Weights of a small image classifier: num experts 8, patch size [8, 8].
Rows from block 4 of a small image classifier, named by matrix and row number. Rows with one number within an expert belong to one neuron, the router's apart. Each number is 50 + 10 x the weight over its row's rms, rounded and kept within 0 to 99. All counts start at 0.
Before each expert's rows are labels from the 100 images, of 14848, where the router gives the expert most weight on average: "colour at peak" is the nearest of a few named colours to the mean colour under the peak. Only what is clearly more common there than usual is listed. The data: photos of plants, animals and fungi (iNaturalist). In brackets: how many of the 100, against the usual share in percent.
# router: router (model.blocks.4.mlp.router.weight, 8x256), inputs 156-207
# gate: expert gate (model.blocks.4.mlp.gate, 8x512x256), inputs 156-207
# up: expert up (model.blocks.4.mlp.up, 8x512x256), inputs 156-207
# down: expert down (model.blocks.4.mlp.down, 8x256x512, transposed), outputs 156-207

# expert 0
colour at peak: pink (42 vs 10.2); white (33 vs 5.7)
router.0:41 71 62 56 50 65 45 35 21 51 64 46 55 51 52 48 59 56 61 38 52 45 56 40 61 53 76 46 69 40 46 66 57 66 46 38 58 57 48 46 51 62 62 38 60 39 56 49 57 57 59 56
gate.0:56 54 74 41 58 52 33 47 41 52 46 53 59 47 49 48 41 42 43 50 57 36 49 53 69 53 59 38 47 44 45 60 48 67 56 44 61 49 43 51 70 48 54 54 60 71 31 48 36 40 63 70
up.0:37 49 32 45 45 40 63 46 54 48 50 46 59 51 62 25 44 70 58 50 64 54 60 62 52 64 60 51 60 45 58 52 47 42 59 54 44 36 45 42 70 46 55 43 57 41 48 35 41 52 52 43
down.0:45 47 60 48 51 63 62 64 40 74 51 38 68 41 61 37 45 44 71 62 54 43 31 57 56 30 47 52 33 39 53 54 56 58 17 33 46 62 66 41 39 45 49 45 54 56 61 48 45 48 49 56
gate.1:56 46 53 49 59 50 60 50 49 41 54 40 51 60 56 51 63 44 50 31 61 52 34 61 41 28 45 49 62 50 41 56 52 48 54 51 56 53 74 53 47 47 41 41 53 45 39 41 56 23 37 50
up.1:48 27 45 51 56 43 59 49 53 48 50 36 56 61 56 62 48 41 57 40 41 48 57 60 48 41 32 63 44 35 55 46 60 46 37 62 50 39 67 40 42 47 38 50 42 34 50 39 46 50 35 38
down.1:62 46 49 60 52 59 75 36 45 42 51 49 52 52 37 63 55 32 44 56 44 29 51 37 54 36 48 53 43 51 51 48 40 60 51 61 54 48 60 40 52 46 72 66 45 36 37 62 55 59 49 54
gate.2:42 50 47 46 43 55 34 49 58 59 45 68 55 55 52 48 39 44 51 44 49 45 40 54 43 42 50 56 56 51 53 44 62 52 43 38 41 49 73 35 54 58 53 53 49 60 35 51 37 53 49 59
up.2:41 52 50 48 32 55 36 39 50 61 60 76 51 48 50 38 38 59 43 41 45 42 48 54 50 55 47 60 50 49 58 45 49 59 48 39 43 47 63 34 56 62 60 56 52 51 42 55 43 59 43 59
down.2:57 51 53 48 45 41 43 45 66 56 49 59 50 40 48 66 40 53 61 41 51 48 67 58 45 54 32 44 37 43 39 58 41 58 38 24 47 66 45 41 51 62 21 56 31 47 34 48 35 46 41 51
gate.3:62 46 57 59 47 46 51 37 65 53 63 56 49 49 40 69 52 27 49 42 31 36 56 46 36 30 37 38 40 59 60 50 51 48 46 44 48 55 62 38 39 41 67 52 45 54 52 58 52 62 43 60
up.3:59 60 52 49 39 60 46 52 56 34 53 59 60 53 43 47 62 60 52 52 60 43 58 31 62 52 67 44 56 50 41 59 32 57 52 40 47 62 45 58 32 39 69 52 65 43 38 40 50 56 57 52
down.3:58 62 74 60 41 51 55 49 54 44 42 52 28 59 53 42 30 41 46 40 51 44 40 62 51 51 51 49 38 40 53 48 63 26 49 49 42 51 40 36 53 55 55 61 45 36 45 53 32 55 52 64
gate.4:48 36 55 37 49 42 37 38 53 54 33 35 58 50 62 58 28 41 50 51 62 50 48 46 51 45 40 35 51 72 46 50 56 33 56 60 67 44 45 51 65 59 28 67 53 48 43 49 30 39 57 44
up.4:52 47 49 57 42 45 41 67 50 40 56 53 40 49 38 47 71 50 57 52 41 37 62 70 55 55 62 46 36 39 43 42 48 59 68 39 37 47 37 42 42 51 65 56 65 68 51 42 57 53 61 63
down.4:59 61 50 60 44 60 50 49 44 58 48 49 62 54 37 46 52 55 50 56 54 57 70 38 46 49 59 54 57 51 42 58 54 53 33 57 60 43 36 41 45 46 52 52 65 63 61 53 68 58 59 44
gate.5:41 43 39 44 65 37 44 56 68 44 49 22 47 56 44 42 54 55 53 76 53 69 48 55 49 54 39 47 46 57 45 48 62 29 68 51 31 48 57 51 53 35 41 56 61 51 58 30 54 44 34 36
up.5:59 53 58 29 44 60 47 54 48 57 48 69 49 37 63 42 45 38 33 30 32 40 58 37 55 44 61 72 53 32 50 66 45 70 40 47 53 56 58 36 35 59 58 48 36 44 49 59 45 68 51 59
down.5:61 66 58 60 48 51 54 67 37 67 56 53 52 46 48 58 53 49 63 48 30 46 55 52 54 34 58 55 47 45 62 41 53 33 38 52 62 52 54 40 41 57 65 53 35 63 72 72 49 63 39 54
gate.6:52 44 46 55 49 37 55 52 50 58 38 44 27 48 51 49 47 51 34 60 49 58 49 52 56 69 60 75 40 47 63 62 49 43 56 63 39 32 45 47 49 58 25 60 32 37 59 40 44 52 35 49
up.6:60 58 51 34 60 59 38 58 51 40 74 49 56 55 46 45 57 44 51 48 46 65 59 51 57 31 49 39 58 54 38 52 53 51 67 31 64 48 46 57 44 50 70 54 65 63 50 55 47 53 57 59
down.6:59 63 60 67 42 47 47 58 46 55 52 67 64 56 45 63 45 43 69 54 51 48 46 59 49 36 47 63 57 46 54 42 47 52 29 50 58 40 55 45 43 54 40 36 64 50 64 58 57 56 55 45
gate.7:73 57 64 52 32 44 61 36 56 49 43 55 50 50 61 60 57 34 41 23 37 63 38 55 39 64 45 62 43 44 56 33 49 47 42 56 67 66 37 45 55 57 51 65 60 39 42 58 62 55 48 48
up.7:47 56 53 35 42 46 50 39 53 70 59 41 42 62 32 60 37 50 51 49 55 38 64 58 32 36 51 43 47 57 54 41 54 36 59 53 46 47 51 37 50 62 57 54 41 48 54 47 44 52 41 59
down.7:48 44 45 56 48 48 48 59 53 35 26 44 63 61 45 50 46 40 51 56 61 40 63 53 56 44 49 38 66 59 48 46 43 57 51 51 33 58 45 49 47 40 37 46 34 42 32 30 50 47 47 43

# expert 3
colour at peak: brown (66 vs 24.3)
router.3:42 61 38 59 59 44 50 56 37 67 52 52 41 42 47 49 41 66 62 64 56 50 61 40 52 56 71 57 44 43 44 48 41 42 51 57 45 33 44 51 43 51 55 59 59 56 72 61 37 67 62 46
gate.0:47 50 32 35 57 49 72 47 48 46 59 50 48 45 34 52 72 53 50 40 48 42 46 56 53 41 46 40 59 38 47 46 56 44 46 49 47 54 43 51 40 46 64 53 44 32 46 46 58 52 29 39
up.0:37 62 47 70 47 57 62 63 42 49 54 57 49 46 60 48 48 48 51 60 62 56 58 35 68 58 62 39 70 42 39 45 50 53 55 50 69 46 59 51 47 43 51 49 48 49 48 53 43 60 50 59
down.0:47 37 36 44 56 54 40 63 44 41 45 36 38 44 38 37 61 47 51 47 34 52 55 36 49 30 44 61 41 47 61 60 54 49 52 50 44 51 54 53 40 40 57 57 49 21 56 38 64 44 45 32
gate.1:64 39 57 36 47 46 55 50 76 47 43 45 55 58 44 47 43 47 46 38 43 47 63 58 47 49 34 64 34 32 49 59 56 31 46 35 35 74 50 37 43 58 54 54 40 38 38 39 42 41 36 70
up.1:69 35 54 43 47 49 55 32 67 49 60 45 50 62 40 65 34 57 55 49 52 49 46 45 43 28 21 56 40 36 67 44 33 61 42 61 51 56 46 49 37 50 55 53 51 30 44 59 53 41 46 49
down.1:37 59 33 46 53 46 72 67 65 58 50 50 34 40 43 18 64 65 32 59 48 56 47 47 37 47 50 63 54 57 55 63 55 46 63 50 38 51 48 43 57 39 55 48 50 54 48 48 76 59 36 52
gate.2:38 45 60 60 47 58 50 45 55 35 42 63 43 27 62 47 56 37 45 40 40 62 57 47 58 60 49 48 54 42 50 58 46 62 63 50 58 62 34 58 50 66 52 55 61 38 37 39 53 47 53 44
up.2:36 47 55 45 56 54 60 51 54 46 44 68 41 37 67 34 55 40 34 55 31 54 41 50 67 62 58 56 64 33 33 64 53 61 64 43 55 63 32 68 59 43 49 51 58 34 39 41 56 43 36 38
down.2:57 54 33 53 59 58 46 65 59 57 65 49 39 49 39 50 53 62 54 41 34 47 53 52 46 60 48 64 38 34 49 60 61 40 50 49 30 46 42 39 43 44 51 61 50 33 60 41 49 64 37 47
gate.3:59 48 58 62 60 63 41 33 60 61 65 61 43 75 45 28 51 56 47 45 55 53 38 50 56 23 47 67 40 45 33 51 58 47 70 53 56 44 50 47 45 52 38 46 71 36 63 49 43 43 48 48
up.3:42 52 53 54 38 41 55 34 51 56 52 63 41 72 44 45 39 58 47 46 64 46 46 46 45 32 45 62 38 46 33 37 56 49 59 64 48 44 54 34 56 43 30 49 65 35 55 44 52 51 56 48
down.3:65 54 67 47 46 67 55 46 44 41 34 63 62 55 56 49 60 47 45 34 48 39 53 43 50 39 45 52 41 47 37 38 39 78 53 53 56 65 37 66 60 39 57 60 66 50 48 50 64 48 58 55
gate.4:53 51 68 50 41 33 45 25 51 40 43 65 50 46 71 51 35 27 60 31 53 43 59 50 42 46 37 53 48 51 39 60 48 64 48 37 61 70 57 62 58 63 43 34 43 61 43 60 44 35 63 47
up.4:56 53 41 39 59 54 55 52 44 63 73 34 58 50 51 40 58 57 44 47 40 44 42 54 49 54 63 53 63 38 57 50 58 37 59 61 49 32 38 43 50 43 62 53 49 33 58 42 47 53 49 58
down.4:40 37 51 34 54 50 55 31 66 53 39 40 49 52 43 48 40 60 43 41 40 62 43 57 54 39 37 45 49 61 47 58 45 52 65 63 53 56 53 45 46 45 41 44 57 37 31 53 49 51 44 39
gate.5:57 46 49 41 41 41 54 61 72 57 58 52 57 30 61 43 65 36 62 70 47 38 48 53 51 54 42 41 48 30 52 31 47 55 47 41 44 56 56 47 52 53 42 47 39 71 46 56 33 54 55 61
up.5:62 51 44 28 63 52 46 54 44 56 69 25 43 56 41 42 54 36 56 57 52 50 25 54 46 53 70 45 52 60 54 40 50 48 44 55 48 36 55 53 53 37 58 63 48 52 45 52 35 54 47 54
down.5:50 49 49 55 47 51 58 58 56 41 48 43 72 59 40 52 64 60 45 49 53 62 30 37 41 51 49 44 53 56 61 44 59 44 35 55 40 45 63 59 34 36 42 36 62 66 47 73 36 50 40 39
gate.6:45 62 55 32 57 46 63 58 45 66 59 62 42 62 38 61 50 55 64 51 54 59 55 53 55 39 56 47 55 39 54 44 48 54 47 36 46 60 43 69 54 52 56 48 47 57 62 58 52 53 34 62
up.6:47 41 58 63 62 54 50 57 50 52 46 58 42 63 43 55 44 44 47 49 42 43 74 47 44 53 47 61 35 39 48 46 48 52 40 41 44 55 41 52 40 57 33 55 48 44 49 31 44 48 58 58
down.6:53 40 51 41 63 48 56 63 52 44 48 44 64 36 72 44 62 37 40 40 51 44 31 67 44 51 38 32 62 45 40 43 49 71 59 40 67 52 45 51 67 54 59 43 54 67 47 55 58 35 42 34
gate.7:59 52 45 28 46 50 51 56 49 51 47 51 54 42 66 55 57 55 61 40 41 48 59 57 53 51 46 46 59 35 61 34 53 31 59 53 62 56 53 41 50 46 53 64 46 47 36 55 43 54 49 42
up.7:47 34 40 47 52 51 59 63 53 54 55 47 54 51 42 50 56 54 35 65 52 44 38 36 36 50 51 59 60 51 47 52 39 56 26 55 52 54 45 60 42 53 37 44 46 66 49 45 43 43 60 65
down.7:59 50 50 61 49 42 52 53 50 53 38 56 44 43 49 43 56 45 45 58 45 42 55 48 33 41 48 51 40 41 41 42 53 62 44 37 46 54 23 54 55 52 39 60 48 37 64 41 48 46 38 59

# expert 1
colour at peak: grey (90 vs 50)
router.1:53 52 44 58 61 63 51 58 47 40 53 44 59 64 51 49 57 41 54 40 63 48 47 56 38 33 48 48 56 59 43 43 52 33 54 52 77 42 65 39 33 47 49 49 72 56 44 61 47 46 63 46
gate.0:55 48 58 44 47 54 43 52 39 52 56 57 76 45 54 58 53 27 45 40 36 44 61 37 44 55 51 55 58 27 52 45 54 55 41 53 62 59 51 30 45 52 63 52 47 51 51 52 44 55 54 70
up.0:65 68 39 50 38 39 60 39 40 56 53 61 43 33 54 41 55 63 70 45 73 47 60 52 43 62 71 38 65 69 60 63 53 48 40 36 60 52 59 55 65 48 66 24 46 70 45 56 52 55 43 41
down.0:38 39 56 46 52 32 56 60 50 50 46 23 51 44 49 54 58 40 53 69 51 57 46 56 66 59 56 44 59 47 53 23 38 49 66 55 45 38 45 51 47 45 48 49 68 54 56 45 45 54 67 60
gate.1:51 43 51 34 43 42 50 50 48 51 54 54 52 39 69 34 48 35 73 54 34 53 57 42 52 61 58 50 64 40 45 43 62 50 38 43 38 73 50 56 54 50 44 58 36 44 54 53 28 43 50 66
up.1:66 41 43 39 68 48 57 51 56 57 52 28 54 56 39 58 74 55 27 61 61 41 67 59 63 54 49 52 57 59 51 55 55 54 49 38 44 45 51 58 48 53 49 40 40 58 52 43 55 34 34 54
down.1:42 35 36 54 53 53 34 64 45 61 50 38 46 50 53 51 50 36 60 33 34 51 57 62 42 29 51 58 61 58 62 61 44 48 43 50 51 30 52 37 49 46 66 54 46 36 51 52 56 56 52 54
gate.2:60 49 41 55 48 47 60 59 50 47 39 37 57 65 43 53 55 50 59 59 50 68 48 75 56 49 65 26 63 58 45 37 46 47 43 55 56 42 35 56 40 55 22 71 49 60 33 42 41 40 61 40
up.2:53 36 34 55 60 59 50 43 59 51 61 37 35 60 22 41 51 48 46 48 54 56 58 50 39 34 51 46 37 57 56 58 51 51 65 44 31 54 54 52 57 64 55 51 39 26 42 29 61 46 41 44
down.2:58 70 69 67 48 63 57 50 31 48 43 49 53 25 54 62 64 45 60 66 67 62 51 45 53 48 65 42 60 50 37 46 43 49 52 36 54 62 53 53 49 70 35 54 62 41 59 56 52 48 57 45
gate.3:47 44 36 39 58 55 36 67 48 54 51 40 31 53 44 58 42 35 53 51 24 50 60 59 38 50 34 56 44 55 45 52 42 37 46 59 54 60 54 43 50 75 57 71 52 61 63 49 38 61 50 61
up.3:54 49 37 56 52 66 44 45 54 45 61 46 42 45 48 52 53 50 42 48 50 67 43 40 40 32 35 63 43 52 30 55 40 58 55 48 57 58 47 48 42 44 61 64 66 35 43 55 50 64 38 41
down.3:49 60 52 52 62 37 50 33 36 71 49 60 56 55 46 46 47 42 61 40 44 30 59 39 49 49 63 46 68 50 44 50 38 57 48 53 48 45 36 53 50 46 72 55 43 48 46 47 56 56 56 61
gate.4:46 53 61 34 51 41 38 33 47 45 51 47 39 62 74 36 47 34 50 43 42 63 55 47 37 71 65 41 49 58 16 70 49 39 63 46 68 57 51 53 57 50 48 42 48 35 55 53 47 46 52 55
up.4:64 60 34 42 46 33 54 43 47 34 43 41 31 44 58 55 57 46 61 37 51 50 64 53 36 61 70 38 45 75 46 50 38 35 54 56 45 50 46 39 56 44 42 59 41 32 43 38 66 61 58 37
down.4:56 46 36 55 50 51 55 41 46 39 49 42 55 45 42 56 45 54 54 60 55 26 49 40 60 58 55 47 51 61 65 47 34 59 37 78 28 32 62 53 53 31 59 65 50 46 24 40 49 66 72 56
gate.5:58 49 51 51 53 55 38 53 49 39 56 52 61 61 34 52 59 40 53 69 20 44 49 52 50 41 31 43 44 43 49 46 73 54 48 46 50 70 39 55 51 44 62 54 53 56 50 33 40 34 53 52
up.5:54 45 53 63 53 64 46 54 51 53 62 53 71 67 54 39 47 67 41 37 63 40 42 48 53 37 46 65 48 42 62 59 51 49 51 57 43 35 64 40 47 39 49 52 74 52 59 54 40 34 35 61
down.5:44 46 54 55 45 54 60 65 52 48 54 55 43 60 71 51 49 41 30 42 44 43 37 55 54 23 48 57 51 40 39 36 63 44 42 43 60 56 41 40 60 65 47 51 53 57 63 62 41 47 39 51
gate.6:57 55 58 63 53 53 47 24 31 60 46 54 48 62 40 55 45 47 65 57 68 49 49 42 48 68 61 33 51 43 34 53 53 42 49 48 55 47 36 52 69 36 66 48 45 59 39 55 44 44 53 57
up.6:35 37 37 46 63 41 41 45 46 48 45 42 42 48 36 42 50 66 54 54 61 59 52 52 48 60 68 31 67 61 46 38 39 45 45 51 53 38 54 56 64 47 42 47 41 56 43 56 54 49 64 45
down.6:48 32 41 37 49 48 66 37 73 46 47 41 50 59 59 58 45 48 42 52 34 59 48 41 50 49 37 43 58 51 42 63 27 61 45 53 49 49 43 47 53 44 33 61 45 35 47 44 37 62 45 53
gate.7:59 53 40 39 48 33 63 39 65 54 34 44 53 45 58 52 59 62 47 53 49 47 57 55 48 39 51 49 44 32 58 37 52 44 50 46 54 45 42 49 44 23 32 59 70 50 55 57 58 58 34 39
up.7:58 46 69 31 51 60 38 31 63 49 38 66 56 46 53 35 47 35 46 59 30 35 55 52 41 51 40 61 43 56 59 60 45 62 45 51 58 57 55 51 50 65 54 51 26 48 53 59 41 58 50 69
down.7:64 58 52 50 67 46 63 30 42 48 55 34 49 45 47 44 44 39 55 61 54 60 53 38 61 61 53 42 47 54 28 33 31 51 63 59 51 42 44 49 58 55 44 55 59 38 51 51 40 52 43 60

# expert 5
colour at peak: pink (29 vs 10.2)
router.5:44 37 49 41 51 59 56 42 56 31 36 48 29 53 54 64 38 44 37 53 49 46 55 53 36 49 18 52 45 53 40 49 41 60 43 64 49 63 38 41 64 44 47 47 35 43 41 34 59 56 42 48
gate.0:32 50 41 48 31 29 60 68 52 56 40 52 42 31 36 48 39 49 65 51 57 35 58 64 51 65 66 50 44 52 68 29 65 29 60 55 38 24 56 51 59 45 57 66 48 44 43 39 57 67 50 47
up.0:38 48 54 53 31 37 60 65 45 50 32 61 54 43 37 51 42 51 57 42 50 38 68 52 44 57 59 57 41 44 62 36 64 37 37 46 38 38 51 52 57 62 49 85 50 47 51 42 41 58 46 59
down.0:58 37 62 35 45 54 45 42 67 39 53 58 54 41 51 61 45 55 39 57 49 56 63 21 55 63 33 48 48 40 42 54 39 64 38 46 39 59 58 47 44 49 38 53 41 49 21 50 44 53 53 55
gate.1:41 54 54 51 63 45 38 52 39 54 62 34 44 67 32 58 52 51 60 26 33 37 54 52 41 43 54 50 44 49 50 51 60 23 58 38 64 59 56 57 34 62 67 44 49 44 58 60 48 31 46 45
up.1:46 58 51 33 45 66 43 42 48 45 57 57 36 55 33 54 59 56 44 08 43 47 53 36 39 35 60 54 40 57 44 65 49 47 49 37 72 71 52 54 37 63 70 44 48 36 40 53 64 45 46 39
down.1:49 55 41 47 41 27 40 48 37 39 45 44 58 42 41 55 69 65 66 46 65 44 84 39 54 56 66 20 77 64 41 43 58 57 63 52 57 41 35 59 57 42 46 44 59 52 32 50 58 53 56 39
gate.2:54 67 58 62 48 50 66 69 35 49 42 42 58 73 58 47 79 59 55 45 55 39 51 50 48 55 42 46 65 40 50 41 57 40 49 69 60 56 44 47 53 51 60 32 51 58 60 56 59 48 62 66
up.2:27 41 45 60 29 49 43 56 59 42 48 61 39 34 53 49 38 59 41 61 44 48 54 47 44 44 53 51 48 62 61 47 41 60 52 49 46 30 54 51 52 54 56 50 46 61 40 46 58 77 63 48
down.2:40 40 48 41 54 61 42 52 58 66 34 48 57 52 47 55 42 42 63 52 62 53 41 77 52 47 42 51 47 45 62 38 65 49 45 50 46 63 49 49 40 61 33 54 54 59 56 28 54 35 40 38
gate.3:49 61 26 47 57 46 53 47 48 41 53 34 56 62 57 49 57 58 52 47 61 57 55 31 49 40 69 47 69 59 39 51 41 30 66 51 65 58 43 53 50 34 50 41 50 45 50 58 53 53 41 27
up.3:53 49 55 45 38 40 53 54 49 44 59 58 40 38 62 58 46 62 43 37 53 57 41 49 53 44 44 49 59 51 43 47 61 53 62 68 60 55 50 35 56 40 52 42 46 44 40 61 62 48 47 48
down.3:56 52 55 54 47 66 54 45 57 42 47 57 50 46 54 46 49 58 39 56 40 54 34 48 51 49 29 56 48 52 49 51 52 67 69 55 52 52 47 42 53 28 57 46 54 53 31 63 50 57 39 56
gate.4:67 46 38 33 43 47 38 60 62 49 52 36 64 43 63 44 83 52 43 56 39 50 38 53 38 41 52 49 43 51 48 49 54 56 43 43 54 65 51 65 65 56 62 58 48 67 40 47 48 36 41 55
up.4:35 59 51 67 56 37 58 51 43 63 62 57 52 54 44 40 38 54 63 48 52 62 48 60 73 56 57 45 72 48 59 51 56 43 63 34 45 46 51 43 43 49 42 41 59 49 58 46 49 42 44 44
down.4:66 44 53 55 56 47 47 43 41 48 56 31 53 72 43 53 51 55 66 57 54 45 68 72 34 42 59 39 46 56 50 43 66 33 37 64 45 55 38 52 51 42 44 47 55 46 52 42 53 47 63 42
gate.5:58 36 49 48 52 63 46 50 34 55 48 49 55 56 48 53 54 43 35 39 39 27 46 59 48 32 48 59 59 42 59 40 54 66 24 44 38 37 59 46 47 44 55 54 50 41 45 48 33 46 37 63
up.5:55 48 56 48 53 44 56 64 47 43 52 49 52 29 43 53 59 38 73 46 46 61 39 46 41 34 46 32 49 50 62 31 51 36 53 53 56 65 51 74 44 45 64 45 68 41 58 55 54 47 45 61
down.5:54 30 43 37 44 31 46 55 64 40 36 50 44 45 58 36 44 60 61 46 59 42 44 58 41 56 48 62 30 56 74 33 55 53 36 48 36 49 52 70 61 44 41 37 50 43 44 63 44 47 39 62
gate.6:40 57 51 57 43 35 55 67 56 60 41 57 54 37 25 47 34 42 62 58 65 57 43 67 54 65 65 58 36 49 56 43 72 26 49 33 36 34 57 48 47 68 46 67 52 43 35 49 36 53 39 54
up.6:60 36 51 33 58 55 39 36 60 55 72 39 45 53 79 42 53 45 49 58 45 43 39 51 58 48 44 49 60 51 54 54 32 67 56 65 56 46 56 40 47 47 55 34 49 63 64 58 37 44 58 59
down.6:51 57 45 55 54 57 46 42 35 48 40 42 51 59 53 38 53 48 55 48 52 52 38 71 36 43 62 54 52 62 48 60 51 28 49 45 65 54 48 49 58 51 58 54 66 55 68 62 47 36 44 49
gate.7:39 48 59 47 56 56 48 46 36 43 46 46 47 68 28 42 40 33 39 43 55 52 52 25 46 37 42 63 46 47 37 70 45 28 43 49 56 59 69 46 27 55 59 37 35 42 51 43 62 38 48 55
up.7:40 58 54 54 44 46 69 53 54 44 50 62 44 64 52 64 43 49 58 28 49 49 52 68 67 61 54 44 68 44 50 38 45 51 49 47 49 58 36 48 45 62 44 53 49 50 15 43 43 48 53 58
down.7:55 55 47 35 50 29 36 62 54 45 60 37 44 39 57 43 64 37 44 59 31 47 61 51 54 53 58 53 54 52 48 72 44 43 54 29 60 49 61 47 50 54 53 48 35 59 42 47 59 51 49 49

# expert 7
colour at peak: brown (57 vs 24.3)
router.7:40 65 61 63 57 59 68 54 56 47 50 54 48 76 51 44 34 50 64 43 63 67 32 45 67 58 50 58 58 57 49 55 38 37 55 45 54 52 62 56 36 71 47 35 57 32 62 51 43 30 46 43
gate.0:37 54 52 41 40 44 41 31 52 59 50 48 47 35 31 56 36 32 51 49 42 54 57 51 56 52 39 58 39 47 40 50 73 53 48 49 42 47 43 44 60 67 57 47 40 55 42 61 26 51 53 67
up.0:53 38 45 49 35 33 35 60 59 60 66 73 42 51 57 50 55 55 45 61 26 53 42 52 50 52 37 70 41 53 52 40 60 44 53 44 53 32 62 49 47 49 50 52 47 63 57 52 56 76 46 41
down.0:44 47 53 57 54 63 54 59 56 59 46 65 56 70 50 59 30 21 62 56 48 45 52 46 44 58 46 49 47 51 59 49 59 48 25 52 55 47 35 35 37 58 47 59 40 68 45 58 38 55 60 51
gate.1:44 64 61 57 42 54 38 62 52 40 49 74 54 51 68 51 24 54 53 40 32 48 47 54 55 72 45 56 47 44 47 52 55 46 54 38 53 67 54 56 57 54 47 45 61 46 41 48 52 52 58 52
up.1:45 66 56 35 34 34 57 28 62 68 50 49 44 38 42 50 61 38 47 52 59 68 54 38 54 57 52 34 67 58 33 56 50 66 50 44 53 52 38 64 65 69 40 38 29 56 31 50 49 43 50 52
down.1:55 44 32 41 52 36 38 61 60 55 46 57 78 54 39 49 43 35 59 75 56 59 57 36 53 57 45 44 45 51 59 49 55 59 30 39 59 45 59 50 40 49 34 43 48 68 33 59 56 52 46 49
gate.2:51 62 46 52 40 47 45 47 51 61 60 38 50 34 46 53 51 54 59 52 49 46 66 55 56 50 54 42 44 45 52 35 64 34 55 49 40 33 63 32 59 55 45 55 49 60 52 60 36 70 65 58
up.2:54 46 52 59 50 55 53 48 38 47 30 33 44 50 50 70 52 46 51 64 52 59 29 69 40 40 49 50 42 59 69 29 46 55 40 67 47 48 39 55 55 46 53 56 47 58 58 61 55 58 49 50
down.2:38 63 52 44 48 27 66 41 57 60 60 33 42 41 62 59 47 42 69 49 48 54 58 44 57 58 53 26 64 60 43 42 57 38 60 46 55 72 39 59 60 76 37 41 31 50 44 41 44 55 55 62
gate.3:44 61 66 58 51 62 43 48 35 47 55 62 59 47 47 41 72 44 40 31 50 52 46 42 50 53 54 47 59 49 46 59 66 67 41 42 58 60 49 60 59 63 38 41 60 43 54 53 62 30 41 53
up.3:61 43 54 51 51 61 41 55 45 34 57 38 59 58 33 49 66 46 50 57 56 39 48 50 42 43 43 36 46 54 55 36 58 52 46 59 49 60 65 47 43 53 74 55 48 64 48 48 60 46 70 59
down.3:41 53 49 53 62 57 50 52 50 52 53 43 36 47 61 50 52 33 44 53 41 58 56 50 39 66 55 47 59 43 32 52 43 42 62 44 64 56 49 41 53 42 44 51 53 63 33 53 31 55 44 42
gate.4:63 50 48 79 42 68 47 58 33 40 60 61 68 50 53 54 53 65 53 48 64 53 49 62 57 29 41 55 52 43 48 43 56 55 55 43 49 35 38 44 52 46 59 52 67 48 55 57 51 49 54 40
up.4:56 39 65 57 45 60 49 35 40 37 41 63 53 64 53 64 44 55 49 35 53 51 42 49 47 38 24 48 52 65 37 48 49 59 46 62 64 56 54 62 56 50 46 44 50 36 42 60 55 31 48 45
down.4:37 50 52 61 42 29 41 61 54 52 62 58 39 31 45 65 44 42 43 46 32 55 52 46 45 45 62 66 34 52 67 58 35 38 50 45 36 43 59 51 49 67 47 63 44 41 57 37 55 67 45 57
gate.5:48 56 43 48 49 47 40 45 48 58 55 42 52 45 73 44 48 44 39 57 44 54 56 51 56 67 54 45 61 44 37 74 60 43 59 50 54 35 42 52 76 35 39 37 44 58 60 55 33 45 53 44
up.5:57 60 32 53 57 55 48 61 45 60 59 42 73 56 57 52 65 45 60 52 47 65 46 51 58 57 51 32 54 40 57 59 41 39 52 54 54 38 51 50 49 43 39 55 50 48 54 48 36 56 56 50
down.5:41 54 46 50 51 60 38 46 53 45 39 54 54 53 36 42 55 49 44 68 70 61 51 43 63 43 40 56 35 49 53 65 48 63 49 35 35 48 42 62 46 56 46 54 61 40 57 47 57 41 58 50
gate.6:38 62 70 53 50 38 45 41 39 54 32 56 62 47 68 34 43 42 51 54 47 38 60 53 54 60 61 37 60 56 42 56 61 60 59 48 53 49 35 48 73 37 23 51 54 50 40 50 42 46 57 58
up.6:42 42 79 52 16 39 51 52 35 29 52 64 47 42 57 60 44 47 25 49 35 36 51 43 44 58 39 64 56 42 57 55 54 65 36 51 52 72 57 53 52 75 51 52 34 36 45 51 73 53 45 64
down.6:50 39 40 47 54 50 40 56 49 57 50 50 58 60 56 61 45 41 68 54 29 28 56 68 47 49 44 37 52 52 48 36 49 53 47 56 50 47 55 43 61 51 44 62 46 58 31 39 52 63 56 64
gate.7:55 42 42 56 61 41 32 65 41 40 64 39 47 40 56 52 57 59 66 43 32 30 61 42 54 32 47 56 39 59 64 51 46 48 65 49 43 66 59 68 51 47 50 49 42 56 54 49 54 44 53 50
up.7:47 60 65 64 42 48 43 61 67 62 65 70 52 50 40 66 62 32 51 45 42 54 39 55 51 46 53 58 38 47 63 37 53 50 45 37 46 55 54 57 34 77 62 53 48 75 54 55 52 48 40 67
down.7:46 50 41 58 54 48 62 36 50 37 33 39 35 45 43 28 44 56 46 26 61 46 37 40 33 55 31 57 41 43 33 64 71 50 63 55 42 38 51 40 65 42 55 66 61 23 45 40 53 48 52 39